From a checkpoint of a small audio captioner: decoder layers 6.
Rows from block 3 of the text decoder, named by matrix and row number. Rows with one number belong to one attention dimension. Each number is 500 + 50 x the weight over its row's rms, rounded and kept within 0 to 999. All counts start at 0. Numbers have three digits each.
# v: attention query, key and value (stacked) (decoder.blocks.3.attn.qkv.weight, 576x192, the v third), inputs 96-191
# proj: attention output (decoder.blocks.3.attn.proj.weight, 192x192, transposed), outputs 96-191
v.102:556464554490416509480523667514472520560595539470520491556505552490494597494570519436530405475469536511478491428521538496516515485477521486427451605546508565475546471566480548557551572513390379513490476587556575567469374536463500501471472478447499446478496441398511511509494494501488517536
proj.102:491487508524478398549501407526513433487444528571528517452532518512480496455567458457509499414541455459596507465491513500468562506441486499512536501530470549450465552484497482477488488537535502472469551515539498512565508491469527419593529382438513459559533586559530493526444584505557475499
v.103:496434481511509506383542453421469341545538517479504438482462465488482474526470509456517474594556493591550492483504463482552520502491460476490425472502508572516549547436519465554558400483351448451502485480431639472403558554505532600448521420488479560537499513500472471441486438462533504553
proj.103:516493508487469501506410458499613590402449499507528466604495463486519480498521461652497521493472398528597498501500448560590455473497455493483395556471550467502538487490449486475423567533512629540522537604517398476479467537554410478520448502456424497630506484521504488483547437544500475458
v.104:604506464501473533563455599453495446444486428502512452537480601417469552520521524525563588489419487475516499482431501539549590569551519437481482531492505496453516479546432470485531509536502550517404506591588508493494426601422523470627502435523377453507507491486478565486572426383559501492
proj.104:531460500453511428584471450549487522499517499530455534514519350552437459501499568499543480454520529428515537503409513483527463515516547587427522450540427513441480510510476468534467505542468505605403516487471562516521527464483523382465476502638460516457489469507586444652513530521433512480
v.105:475471484498503499432421610512497568470476391424458522501522490442467512502536501485467480515468401475473518435542510417512548586565537500497503564482517472435521500507585442492495495575586549492509349579500450492511488545491425444428450514474482535397582406494564584481404608540569515563
proj.105:555504485514420572438502548493489450501533552582523490518492450507516499496533520504502494494530543450425475558508399515557492485451459498515559430493511404479492503507562597494539460465508561543462520536598549482498485383363539515405510487517373498457385555486469504526440605475587514504
v.106:444557497497488460498469462569489546473495387488535536556536543500499533433554552460483646424418568589485583503504534515466436461429508493531475506509513457473507588512471490500514623447489499439567534462502415466497532445503488393478575478467567434505498514481484444503537576532440527452
proj.106:433488498485521502510550488450507533517528490581515483387499450505594517571469427558553507456543535458415474491510461491470546500494466511570572485499572479541533513527481443467512502526498506470544490499379459491420526473412511573513435598392575503497506501514498505447542557544530521515
v.107:401443438513510476557553518501511472508565533397575486507518477421506468439501550553571506428575559489387507551480509559612569456472474488508513466536471519458468389418452475493561408465440493512445514554523501495541561529509429484460523500454414511599501469577521480424473496497534520451
proj.107:576562439374483512479455398472542489478535485495491473512510499513544510510527429582509456556476450700526494570497555617516501530505534507431511501442508537529478633527491450453505491506552500514460475443518440492556542504660393482536574475574457554478516499533562483497531482547459464569
v.108:489460412495487486523469513473503526466510476533373368559580504488419516499405525482521548555398521453511502506503567455605472588440549480524553512589510464502501447544547499496592402503518590428437389490573507523473508524538467544565495482560457500507444496434467459422575548454534466494
proj.108:494489499496503389490557520539522584552566505429514524583372444491562479484580496588409532507565535433588502486504469456494396446495549448547397508455470519432526572453498522484504622591598511492435510455484476484479412501518438524527486504466486528549592542540507538419479460533535510521
v.109:543519500482413487600459454484374421568498507489446528385526496488547420508457441466519468485492483538479489520470422395491502583466538454478407442488593435533435406522513509475493564460530342442438473485546586602511514552490513527480471458603500417499526538452503496483466429506615459599
proj.109:460500478492580374592570515564596539540480561491507444501374564479477493508613582542541526448429419526483478501558485547523500496521493489537426551484468504440483366494483502486537538470532482531597504446468528484532459488511487412646485550458503412557489559530567606550545468518499523482
v.110:518574485454477555453498518552446477387540429465554590493552502517554445362451583445507451502566526536482446456451405492493543388555500499495450524479493511566427429592412482484546610448594494513482492501415480462487557484499488548516544470518452422495584606546500561558459500482691454475
proj.110:467485443522546459475533505513469492453523508522380500480539518476431480545537418502417456512458467449497548389605444546561541414509509474457540494488508476534436456511539453413561407485450497512544415549504476452463477558554497507518545500446460481600418585453534486532491495594498558557
v.111:488641416546510495552513544465389578402533475503511547481473528417513484414484506553548408484520509529523562533522516567446365487525489547464492502461523505355484465528483513437469470501516473414524525568494500634504520499427556526554470601573476495445510525537464467525511623538440510567
proj.111:541539433493495453505549532440506592539586444446482500424493566520512507442486519440440529524557502482469533552505539476584519521531376436589466517523462513451497423523579561493520503518504415506596450499459486518507532523527476527404459368442518587487508550485438525494471547432480481457
v.112:529503471591568420579427507538640460469444490456463516497476471520500578564472574479524610519487524494490527533568545505503472565525539504602486552581474563477540528482539514450538414507475452540540482455484499471461489478496473460479553342400565505493468469453555503432508503530564530500
proj.112:406477615487522598440481494469533418544454434576531526562508423456508473585503502524558496538421461589561507582429454523558519441468416544524605448454621375469522561501464480514493514559455531498520512451548489595459534488454463522506516529573428445468500388453439542504470420477526515462
v.113:542512493574512491445491487525531493502429499532464412444426541599548484683530490492501426450427507477521468516506404542411460492501487457498487552491539504474621537513591447491521607606584502509556498459540538507417502519526505490478494557627552592568521499475393493498519486619451514546
proj.113:481462547478462511494534413458434562560479576416565426537492542414481506466528475429453519460488444405427638448404565462458445486430449497496462495585434508427546479521451624510503395492474513479430519598535467535403612432464551535546534512456545439447507418424486534502470502399489466550
v.114:501524500579482507515531508566537482530499570536545499436474445596609527392489456405505483414525544435529493514568552518438569512503486486509532538484532492488508569546483496544458480458493514507560443500356573583490494465503340512491504495551458518437447457441449532513506466488556409463
proj.114:442539552579507465523497464482531452495387492602480503490561523464425531488591543506506447550611491532432537514511569509602633465443479591539398577454543431523484460478570494516496580530525499449533528396485450495502488501456499451487489504495570462581532525433486520598567516364481482519
v.115:529460506502539427499498510559517557544523559462507494424492448432580475426483538489438469556537475485499501510486485476539464502482538559465480428498467471553508564480484496491441490512535526509462531446472457515541393487530547500467457532510474438526618459433549570460443496448529446483
proj.115:504488523559461548449418559550491468511458497603457482532522488530430472509548490467586547425434486386533482484527466532554541460497525501488554512484531537540398404607524475572531441478592523453469545456433581431480490497586524473522544503567434500457449489516560463456509528557467468540
v.116:500536541493491506495491475449439389328384507519568543451539499504554422562483508496477482567475415434415522462467497487459524594611446520476495478460500571487490411492515512476441545511551471515527476567432455519543537525534501392540501500486479603473306427648446595535502438511513510449
proj.116:549488505502559483448604463482588453490522604431487465578530567405493571442453514555472509482484428468435398500495655500472567630517451553516548591521489487512541539518515442526565541499493512606525463516622543498488434457493490544430514505493455448488463552463497488538499499520511512578
v.117:569492492527525519478508490519471485432514462495505675576506511495456545498490501452569463394462483520433545515512449422534477504564540459567473482467531545514403531436521504514486509462508426464492619513468455467621544494524540530501425473426499495409498497505520520493407543593521486540
proj.117:495426469474429507494484615377444541508420492502500490525494457585541558388523505541492496566433589527493388508544470498521469498521445510495562519598546439469531448505606412447475488478557475481502447595497505495501479447378491536483461397489548532514450558523479506456448535522464484600
v.118:502544509488587590540576419479540445453526520525433479601511489516494475606496522467504568533546507444503583457406538604508468415524421495456564468458515486390498591510588514450509497451527475500555543461486516531456558517503514502434487574487539498431470590575444411580506519524486539429
proj.118:415499475503490548386514465552497536393479488434534538447424582471563525496548502496411464527520491530516556559379647474409532564471519495491499500472476622530494499548420481522520486555517525527485426522514463508464382527556396557537453499515581549439467434581566450490548500504572463459
v.119:487549464491484467467576443577497540505505466497480560500442578498584556442562517477470482445479386570501599515513427448469537571345565587527475481451515546480536463543507533471547567515520437518486501505502505452417452528507562476452497493560432426558502538402484600469489543580447453619
proj.119:484484515485558447459459539516465477532576547582502530449492514412508536493594491521618503434417488422467427474516531526493528469495425419555484454459496501348478481439604494479500367397517532506554484496512512521491537382466529500501441536413442493492457511478608525504457501493534539437
v.120:497458474531481420543468566498486517500495492467596603492428460432471536525457484577492521507521552511482473475550519455573486561516525465436497429527428419534440491463437519538484458502452535448499526483467432416534512496482527421474535488494492499588497545556581549467413484615594506483
proj.120:532514471509467499507441487527540550594465578445444473467444425597483499474478464468617521468479548479508392552435446563566468512572559493504602481510548467437578471595533465517508529400437613582482435453482533506523498381499502504536514492510466529500522447488474499535479556507482469520
v.121:504501352442548565475498496483471410592497440432460510547451501466522526441501496497477474516571505398386458378487557375501478529526511465412518427425493556495493564479506485484488457504511539566425570442487598471460453501549480429437484629406497469543459434565507574499473538432512573530
proj.121:454508502483542486501526493486537509523566583576523549563423424555500506512511484421574565493467508553523495556538560574555446503460395468499390576503638503540560490500502593505492528443528484510478470525507548479488499421560489454468484427447566437480498601502459409492446491602448489538
v.122:564496500480468438502491523484485487577496546492514539497462475538572458500500465536622467509605546414480431427519401457480552530508582493416468449501473496587468415413493495508459552466516540452425458500521538445536524600496535509538483482504512529542525413620492492480478505540503464516
proj.122:529467489474515500447494435435570558489466609405520457525548497539554551417559480564515468541477409647471464528411482489522439498514471618526424528613508526568582485481539496471485446485524515585502505510537497455505477442567474416566569498464443561523479476450479445573519506528489472525
v.123:502485527453492479496538396535513488593439563524457458444507408488533534507511491457553487538560425420508540470521317492568516649431551522519515449430552532512507483477628528548427560550621501492499538390510475406504495514509457486338468539521508483500469539486467590479448552485489456502
proj.123:394419544480501385527564482470547409483422553498614500547478566433522541505552553512617510524446500525437444493488539542444533473502484567553450485482579453502527503422574572525453481401582446567487455471525509518407560499468569460530446518582468439507488565460521583512479425449438507513
v.124:456489494517494517591503457514484394501522421508425511561470484547505548463536539442511566533582533468495463460491549557587431481540501461494547488489356532550454522576447490489463533479510515488536511482548457552579493476515492549525525503521499506447519502496432471488502552461604436378
proj.124:463525585510469443545679465539453542508530464448503528520446479524525554521478469492474430509480518542493558511502498483437509516418564523539522415461511537472520429601506512564521529476502455590504465450496552517491478514637458539460521509518532524473530470523539489458458478573423515544
v.125:593410570506583448471500563509494529436505559405537440556586560437432422532457557502552503552429460465438540403468485533652558437596486502370556480415469490533513518441498561533518470548489541536492526466509439478529482490485470514411519512489432532448468442515453494383472544561529603538
proj.125:560491371395443476512483441431605502437467567489526496516534541523464456494503461445505450471551521485564511488410521530491527605491454518447544502476510396500470562508496487510547501608559589520490473544510498517496519563580581497483480467578463516558451536483477462575575504442562508564
v.126:467465543483485517462489504479490469460538655500590499556447408477498505471434512453517435482629464485471466582511567596463497497573486500578485520518471546368435567532490521461474518472420505523459497359516558515498490425558517618538471461364479489476521521458504524522437489512439478437
proj.126:451517481521577501506400494502522434484482419475549480472545538413490567489498467477419447526509521561497495499633494505396573480462541517476500513495553431552473531455497410466459513457462549359580423537490433469495500559499432576509511485586566399487478557510494538461450478460504465556
v.127:478539512409494448536553509500510492464484562474569536401547397450572425540409536515554557512494547560414558563507501488525478417517450553557499489538496486501544428607525535472465529494488458556460476507539498452481467405497560484450495490438536409643553628554493430502468511523507553484
proj.127:476527466443558507515506467505624471491562511470497462459465530466440473541495450453516509411428438532512532545494552552507573528515478404448605538492543568593469610466391471406459442519530472499522459494454540585533513587500529457488500470457470544509422482582536535499481459556522487461
v.128:425483531466460511535554525400408502571495503540530585462456494567600533514508468509491496473536479534486510561528428613495545448489501471448501495497533398539468566503553497560442433492448538465521492494589468474481457583667513550511515480538507515491491469585544522577477484479411494482
proj.128:466490458531609507564495473504525438501440494506395489490562446557442429461466624518436487492458492523455502407511618551586505501438476557574442545453487484491500581575486549515435592531548489543483504552466520494432430517500530555430414560495570433525474482469463436515568449486425422511
v.129:463498448460487521535532524543544529522538519526513434524531556481559412459515410540497518576474449406550560540480438464512547579516546538505496440475434380503490503463500509501541495428508391505511545508592569539462480562454506453395460576548586515588544472469544500442466468477489541468
proj.129:447434510433479508477504510447457479486479443488551501500396489542339548487495529453504446448543580561491411443501522516573470494498606416491533511537533485469513536469505466542481495504642569456426501508435439467497629540588474496625541523577441471494522492567549539593461534520529420470
v.130:592504577521462497592446482452510494524497525484437545494588476554581475519497412522511512477463564522461490644502491508583564469514489504472463413542511603503529508561430481500599414478403453495574520371530522500434446483534394437455518462484509465494468520416482476547413539456464509558
proj.130:488472467456572509575503452512561484500485577444509465511387483496489465485520552502506477461483582507547559475405538565496568402510558524525414544501477415492392488499503522552374530469465496490439562500541584469582417550404467559481526528477584599448517525516510544483475575555529506496
v.131:507511503414359463486555547457512507433557547461413432517503471501334462550474514494488450459500493518470421479528465483512504492510427529496600428493539509474500518377448526544588592447525501559455428526423505582466482519481463511446558564571451504474498429464435497491429488381472483544
proj.131:502636492520500558491493510403474492535474511498539431500496442554580558417494627445587429519526468419544492533444541569422448483567581484533440434503575522530486579494517526495460547507426463455521458450485502457463420420579405547509504524463498504450511491442530612593591429554481543539
v.132:487474450458504493499557507527432569563656548481550502496482433594502538487563585490512604539529488529521446493512424432484513524514500532495637488498477433536457531592465517547460558546501501499386476490542552358498487567555481464500594501557521491577386486534512540515500510427488504557
proj.132:541499491520497587456517524499511447554443479416489464431345434533506513557499548483575414495511478490480392531440494480524498516522471479527462469493500587466494547505465516492557604466439509445516502496456481571521510553509543491543508479531520491426482499485459570494479471464532458509
v.133:528404579569468499476481462536509510501482505500469532496514581459545486504460493497446588457527480515572516405532481524520525495478530463507452521516487468546478471601526488563459491500510515294495524507475574526475463524484495555625520352503528436376630420523575513470495552473455437552
proj.133:494616480502478414509513497526481523500506399489495548613560530575468425506520478497368488500467505595554524480544463551530487452426492555501618458475511493524480533470481468498503460532479492506532398530521466476400465416507488462504460580544519471555344491540557428502510494522485542507
v.134:388477515575571479549489435446487513524505467498382523494586491535419452493479521515507447533519551507501500460534563577452565539545528444533514534467552615499497503409507550578494341532523596489567542338569490559521512484509468469438546416415498442476526468486450496545526507479508497477
proj.134:456515564475471497558435483469455507549557535547516465558490573536552539479523399587515568496528505398573508538478460519467641499517492422420482546608504487535426516548453461416442522387515485539520502584477529438511443560372484464495517519540528508433411561537565478474479585474480474461
v.135:472547588534475500466489465501511476521379502488437549469454419497522637497446454518499605463481498452505470425524478537474501485461466487537507559494482534589515557489455548449496570533550465519466545490478508501514590447505546525450474536577525453500513486649429476509586439494558457506
proj.135:490436406529535510493503576484564577510531518544510478563499478454479511462547504516574497540481489519445459542456628487531550498507561597530447587452518531471417400487512483468485483413445446499512496485596504493533511519530526480542600611525482500515503483435474410506494484428416542527
v.136:405544523553491441519566434476484516449472430518512539433526558509500541526471649516523502526488445515496447514476444448527470523413519481590492509444514530517441529559502486511563423517576520592560579472487440522500542451478486564520493465485551386480465492507529539568546483417473511417
proj.136:505404531582440461545568431501585626535523433528558476479597420423510549468571466473523499430558493604473489517432459498554552447452591489485426518563404476551518505468397502497501497436473404454515513429535536472544457470530557435502458515531421500457571446532492451526519535463509494464
v.137:512515531530532540470360525559538385523506497405526530531483435497448528609531525496600526436470383490476561414430535498474432503538489448480553442444450399486491466468507501564491421539423484532428397550489502492483508437589471495586512619495564526559541492485477518456441543569583477425
proj.137:489485442534481491463479537370544445469478460522533531388505507603490523540497412519430496546447478403483528563533501452572507594510533515448467499429501487567474605475544426377568558526472535422426536497454496611492594455461554534412526504419489502557439499451530543429540441479470512403
v.138:527491485593540514478444497471450435590479522425568465495405378590533538489570482490521531520471642436426495524484525453486531463518487476450485495512483484478511591607511514483465469644405503537541487535508499357592589501480493482486552520460518499460507524486498548525502576620475474488
proj.138:602498436444489474421482466469528433490576462502523576425494465462529420487460496542449461621471448425436437474434481496488539501507453420507512568487483513508499501498415514576588502500596576495504567545544508477530461516401512556498505470533539470462478542500472515504457490568491541493
v.139:551631542445486520437497573530424567518502424511450445550462457442538535565504515464567495535500456457503521585389479575473481471443511502511485523367574479483561497492490471516516532401485426553501527559486495507386464465502487486495513461572553449504496498573474564533432508413576431428
proj.139:463460416537502525413507459393549517371441472670593471544439471497470524503495561484512490531519493515505477459588520491569370469489602520458498521483505537526480418468526511529448495480423428605498446471520462503481517480521555465518398567494564523511560488401489575550574449465554595513
v.140:534518420536567532483569492429483567462439545572492437431424471520438486514477524463472563539499529485605462455524441500476498580516585552546589465528474499531485558468487604525399503508542435379453481521506493470504508495503503513481543450440474508541557432506369434426449565496454547535
proj.140:444554568459446513477573514454505384490536377476502493511552438568551553519463454438526412561507522510522522514528594502526491485554468407472540456496506559529538475467476502543566487392510491515621389521507523481429504510434480434446522602533506458384473514499503558606520477493533467545
v.141:429490504625505485519449573425548463524502468368502416475540592486469407578495519574452509451545383526552500455485504635501430665495476470493525458518498574514502512523443550538533475535498450499524409478446507506478485455500568480501450471472539476551627514510441511536506438469382470542
proj.141:496581568447514452405497503504522504585475452414462568590525523451518591516557545527533470447563567451616447538516472521425538501498429403503522454467479506449506522543446414477499509406498533477508477486559545508487513495479527468566548491467446526384494490501486347489485530486506498515
v.142:607491548463529411516434544538519484454459519487476518522425499407527509505477500499463525495518320441549485526464605490482483562506492522519475547453497510520502501487496501443601645489592412594430471674456470517572545426491481512584476495566515474533492497515482539507469480492443471565
proj.142:563471495510480503432550599475502510491538435565487617557487510473526540555466497438545493533450547491502503571420508509496439491536548544550504375384620482538485528442502458531442483601471494447534489399571444534451410473557536546503507489521382485596521404504493468440482406515549524511
v.143:512539447416496482466521461519394610446502514508492484515568440521551430486569509432495589547415557468535444579554512450557622450510501507547513509502481478491549491552477468540474538528510457547519498547575504518585493498414531499514556479492413538539463455460573497497493503542502525446
proj.143:621467520458471597495537540474443511415543411516519523477431514453496582483414469568498434539540529514444492491474507525473383515551500511508468476500532513477448473490529488563522467459598507441503478441417515491504539537561500524530492478541507436426527513558506570503459518531578508502
v.144:531498483524523496568531471473583483498456564596502435503443505438417509554448557459503551398462385433488408496534486536513404479492503438536498473503395419520538518491462506516487501427502436481582488581515438524485508640500590520536623498565457519567626510511508464517482450441505538458
proj.144:418509494558502467571537516510549388553469500553379442473518552464449500427496423532472502488576517421574487456613560407444459534491490505524519551500619503438451490442539521556488499622513500507553364521533561445562542490562494494507476552486451442519474462530435488570500446463503557506
v.145:486617587478488492465501483474454522442460474541486479548503480448462511494510478475509473487507608502532448522507423492467500503458487426543543516433559592492525535546520550498516475559441433398485467443513514501433425442590497387504522484499587492496382503503472478467502456643488476475
proj.145:471546518504523512412475570500461573412493573462517470506437461477476580487515490466437506538514543411498606531513603481532530474600464556443500546455299490464480488473527519495520468420480494519426406525529484511471493526479515490437505543466516452467508588364481544478554540494497635538
v.146:512495434399429508557510503509543499492520395423508497466482506473587582385503498475463430541460499436444542490504538524517365495504470517477498478486456499433545461400489601503542533483485526471489522504487536453539525517470534508487490533513485557423490658472502584509525496521486547582
proj.146:580423438566538503491482496607513508556499624440474445481499511551440522559530531514486566476521479689507460499494499446520471472478420494545466508461508484518515536461465505500507472498497525510573533506656460447481446557532510507452515426510415619526595448519533504480529398473394442442
v.147:429487499502573538484476516497503482548495494508430491430483565579577521522471371667542529581471502489515530498521483489485589490522598453475501481479479446510534504522554556470485476486472434457496502428632557509457590492448488489352488485502562477511576503473469485503570489448479488422
proj.147:385451463442488464477446557464530499502519461524615395508494425527373465537533542463460517549532556537534566522489491529569491523482481400454500494485485450483463462521492487508503485513573473479500519582496441481528567602487539495538496633561492482574471490553494515584395573431498489509
v.148:502567464513554529523485556395547501488516477467501479531485480534420489537490516552592447500535456493422505500522442489513413502500457536420512411436511444488498395498508475448647471478452501501515511410523510399535476535506499465562467560497571550475514608512502478511445452452498582575
proj.148:551533492503434502526398501499412466518519564634505500493595508494490436465458514476632540553451421461519587473498367451496506473469400427471389500523452484448504507578490535484470446496453529489390492541449512570425497494478552569512485544542584555518492507477472616598520544482571490507
v.149:482368471527459453507478454545478590528487555425484500522664574538576613533513418544491490496539432494541467492438531505464619527500511518507436512589561513475542535529521520462540500466444420507426493497495505485491533473371385504457552439611467465539517474546484469524543545442579464448
proj.149:516563450411590450433493480496501486553498533482548470482402536493475514467483538435506488535482480536539393561485506626411443596493583417497488522589562550500440479529454446504444508497566503587456512426563451462520413554527507418522570495476493432504479591462518500573415572482499450473
v.150:491487530446541517445393537537519513561497450511486572520557509608486378454496570464392543480410507502512466509539549425476557597438542482477471429474520496402520454527500441555433453605551604577543510535500484568492398549536549551450615532486432476475539497504525519501486513513497502485
proj.150:465481474469504540528496532446425497601454503467518449559457496552463533464432515582546516527594505500392473504467388485507483428541413477433556570554502476472537449571479454460527543505450483496493459536437456526500495493602515576539416457473524470463431512642408421487483455447512442448
v.151:419433537516436534494583496423519500524444455518440530534533475508579622479474419549505440487545438505515487578553489500458504431529479570514571502456467531479507542494465534464582467459448404490393377438524524498488486490498525504484462397520486514463485525500467419514524434508443492456
proj.151:545560498521556498473375579555487493449466501555541495480533476458448460556455520496590504566483595449512529537496564544457602507398522496523402543419544512422479475427456522438448506534563466486452494501518499528433416498488527477495540650520472550533396474456526523490526560476445490572
v.152:482623501521498502449588498443478532468490517629506575498469489585469506566516500463478388472414522546553568534517499603493438453472449526504516542382400486526401483395498474504471496513467492333523560418425515479469513510441442496536483498466478500572499481516479515543528546510510541520
proj.152:434562570531503525448434484539477553466557552487537420500498471505626572457566411598467486479530487490485476646560548500530446474491515482551513569499485544439472485398476606480487465449455512576479545530496521533348510455498485500539536571471494567513429500485508502445490459485525586588
v.153:511538504496496397479512521493516376519501523503496501561449454428480427465523536513492490445536603489505377552467434508532470556508541506495399505502521537478499519579375490530502475504470416598462433475552552553403494544558566521443487486483532509569516490446531485543463454462462574444
proj.153:517530561503501557501565556590617507524441537456469478499392441395541543482473508497516478475517418426554536502498502489450572474507477539461525447532589534423451428604485612473558555572501495467483496559458547504655462413528457505563522464477435481490526537509417492509506515531521516508
v.154:530526501509492521408508550555496524576453568500489457575491496434526524493511496534420486505533549450519598471567493522517569486557412608445472506526548432495415500542450487533351535442491486458480528516512553490508489505498456446494506501541481422525582522476484460488466525524506504516
proj.154:503527487438489486424463540593662485336579473497527555541429511492455474456452539520482459452474461501510448492398519514484528480508586520434561543585500532502522451502494497561494489523490505504546560516503518465461535489505440455532498479530523521507508408563552554596468582560518557572
v.155:454519526499503547517462514451530517438574497522551467465527500557497518566513502556445417531460439552587521585553525542515471573545523499476554509493485501478469493494491479468505502541480458465479438535484399457547553531497537480503454567426567404464484628388498566456481525567464517564
proj.155:575532507490424440513427487544480543462539490528508509480575512508532451563428492600527493464567566478443553522438428451537474531539372457521448590451405453456492584515494462488500423549489643484462561398482453544450427446496510566446498557532529488486497400608463496383436544483539452535
v.156:504382541432493470505563479513484541498519577511511556489438438469472510571485514467426607486545374455505499488496444545474508535478625474543500518533538497630478540402452537522590511502575492462472540539509493503491538608487426494480510495555483515533503378539471610440437512500481523531
proj.156:477503500515419555575564500384424506547492500509496399515445487564487494416421479508530436501490553512478391502449582470510512503607559528538469487501634534521458562487534463493472518491485533540497467554484545458557462478585491509564562560580517348496506483497527507503538445505545534522
v.157:500470468561538510505503528488526535545382518568532574489455517507520510465495399496394611444516479437516455457522513403477568550471543538478476530559485588510494543555598501500584481412507524513508522512532491482451549500474449426482450500480464536511533453534582469514483474504510521475
proj.157:451473510519505482544579512484482442536538493386487549598480495480422413400538448418489470545478485445518482576454495555517603489508611406565585470541477537519552427512481441551521510516523453574524523481612546443549557580454479487507595528501448487488513514545413496600432549503492500508
v.158:495544434474462566400459615485501503537527499522500470500499444516504499488579490527483441483404567494500486594464446552510579551473416545443514475471491573456556436458558484502490509509460440559468479480505564538387486502494509566406436568459433571494520522495408531480492422497544473478
proj.158:530489497500584559398527437463534523503485554459583479503444507527512546489448535446605490557552490451447525529486519515501501438497609492468539470465508521498511374588512547414539518469565408554464558513471469557529464442500532496501556474457526501508526557456355587457485505410557530495
v.159:512560445495515519529465558494520503496520539524593487462470468471546525424495469457553367527434520462381538495437436467476466464523479638568554544523516604447500486519491512446466512472592575542580407443553485498596518468541502516547366546442533532473437576531530590502504587626519539440
proj.159:500433529503533521483535523474455476525565510576450496490502480440526521536608498509459523534506492427496539564526434491447415485571448515494433498514426498475584500472507561435491420483508461491437631516486470514503485555502454495495515422540467545581607474490495516511511501454432508515
v.160:490526481469474657469466531533500475499449453530580508492457615522412384417467636539531524524482506451437494507495474507539524538548409532495538468513462528502513463501540519465508429461508461495491479506547491589514460432597607467468463547451496502496496547457538505573474503450502505502
proj.160:380501524374508507429493536482431489530500505505519513652506448523597534567485567423495439551511549587505506515499564518538479565484388495396500484473512449513615559463454533495561534457482502457540495540572528526539491578475424513520472457432487513502556514599460397473475463537492614467
v.161:494491542468495423495520567467519558418404505524525442523482492454423567465489438477457507383541579501463461504600438577569501512574546461516478513574604442626488418539514479510515444493437451515486576507473478579484582530480463451543419492444481525474484434575496516505503513463505569440
proj.161:493476448538521551485491451500500518502514540522499491404599514496487478467430381495448462576466393509500569491500550495511487504412523464581435544443472493519403493517482486512489489541621517492512485433515543472503501535491483453466518485553500475619481548407500469453433469462540454480
v.162:521534543494520482486425516508600600538490493582442508441571498515527402509415550431504437509491528470476456435445417502468590480441553578444505380502491548495490541519494477517433496470481449506492409469472441436469491534496594494406508605609545571456519485520482518494583479512484486472
proj.162:407456536433572458502505432502453448474407523574532427535461495549508584557566610562540524455519460517561513496468486524523506560446447508494468501456522337506510574571417494386429449412565491429452473433496518464500554516523516554547521519506470501491490357573538523472521521437442577482
v.163:413547471499491505481443581513575569529501571489522426433573394441528499469535508605445466471522399505588541560498414390499500501496534472461460633462442499478469501467519428538574459483502501351475462533481486479515522449440564555455510548520552475523389451493512473502512522493454490482
proj.163:410501486392513479427524511502474603509601496441584455492560567516435338444439531452495583604494520503433493477499512505510473487476545382504450442496540511533494462504498458515547497538492494447514483525412512504532524441558406598563518496433453501486454478493620507513493541531454498515
v.164:439473527502559527434538550479518448604491534572518500478485470508492604502554558411487542574598501448444500544559602501508442450515383571490525579508503490422485526566529534484485467542471407430431455574449547499427470441390417519459541508480434518519466453457482582489503442404512627524
proj.164:525469365411532563540477399570514535504498500426449572446501491567523411453504454499515579526538577508580465510501477463498487501490566498462432540402481507508445405493503436484549428512529408569527489551504499468495534512436491521481454413494496580490510502571510464444470481501501526526
v.165:488444464481489437462476481508451421584440649503539520535494472509527481487456501435475496416555474452504522498516457518393479557426487466445537482424504443475471484531549489589539410509491574512403447580504503442432566466537525499446443558494632428492595576569498504477592488525442505539
proj.165:546546546444498575477460507483544475484414534473481427505506546448474388474579610509481525524541492517453353543502503477523495490436528454517507449523505530557489408507350507527582550483517492515482490452527552523564558496399565452469487533539414576535498497489421469519510391524470481518
v.166:487607557473539484497541494470451466496449546473534504447489471488556499517525496446487501443551464474505549500462321427483541515533640504531539444499558543497571499547457510487532498449500564539568501481465499502514524605468443438568579476555573518526506508496405558401513519500399490537
proj.166:384434478498454523588561444496542554441485612487650510527456550448496553437472488566480526497468495454514512566429608503484418514517569442611478497448451480427479545513470545515532512435551475479578523508569496693522480492501509513460512552521561520450432529506558476463484464552498526499
v.167:550517572484466418522454459478496479578495471527528463544412518530395522414473446548571555597484413560500420431578525527533470460538496580443466460556406479505432543508536508459545536564521495502479515562530399522488428514497532502498543540439596468580457517477472554487427575424432471593
proj.167:460553535483418493468526521543490463514464429462524472550540475560616484569501508502473450500519413629492518500512476546568548515544427508509463494451550430622511401547469519553593489445552445509555480535542502471489513426462440409469456494456505459465498532507485538573548468499496551459
v.168:566553417367552432487520510509514554435510400516446527553477513505460464505531501528476512516486468458478441418465470443593517439584569462434467478522538556538442500531518514428500424668422481517623479495490473571556466553485528531551475456459580511478514494530504532591477506494451457491
proj.168:413413614541494449447505519548507405544592529569447475476502498582486577467510505567548451456579491475501500475544519543636506445507507448571478477567530552519505592444557514554576564441476485533489467497462512538451501461566413498547498553483497429491495393491525598436419532529431506446
v.169:422495571472510500514469493530460515509511473519547374552556466408514506538447496502504514573482469507523525506491520536523511492511518503563525588516455443402535496501501459477529467600448507439543503484527454649456454458438547500532530458453436540643450474577494532434579587423531507518
proj.169:389521412393523518502534480519429530493456515405503425487514540481584499488438546523493597488567533477565574463496574550520442434490542486484486536452502443508511539516577522408399512504533462528549515625439559499510489510479479531446483511534570486500535518465559451493483505492455495535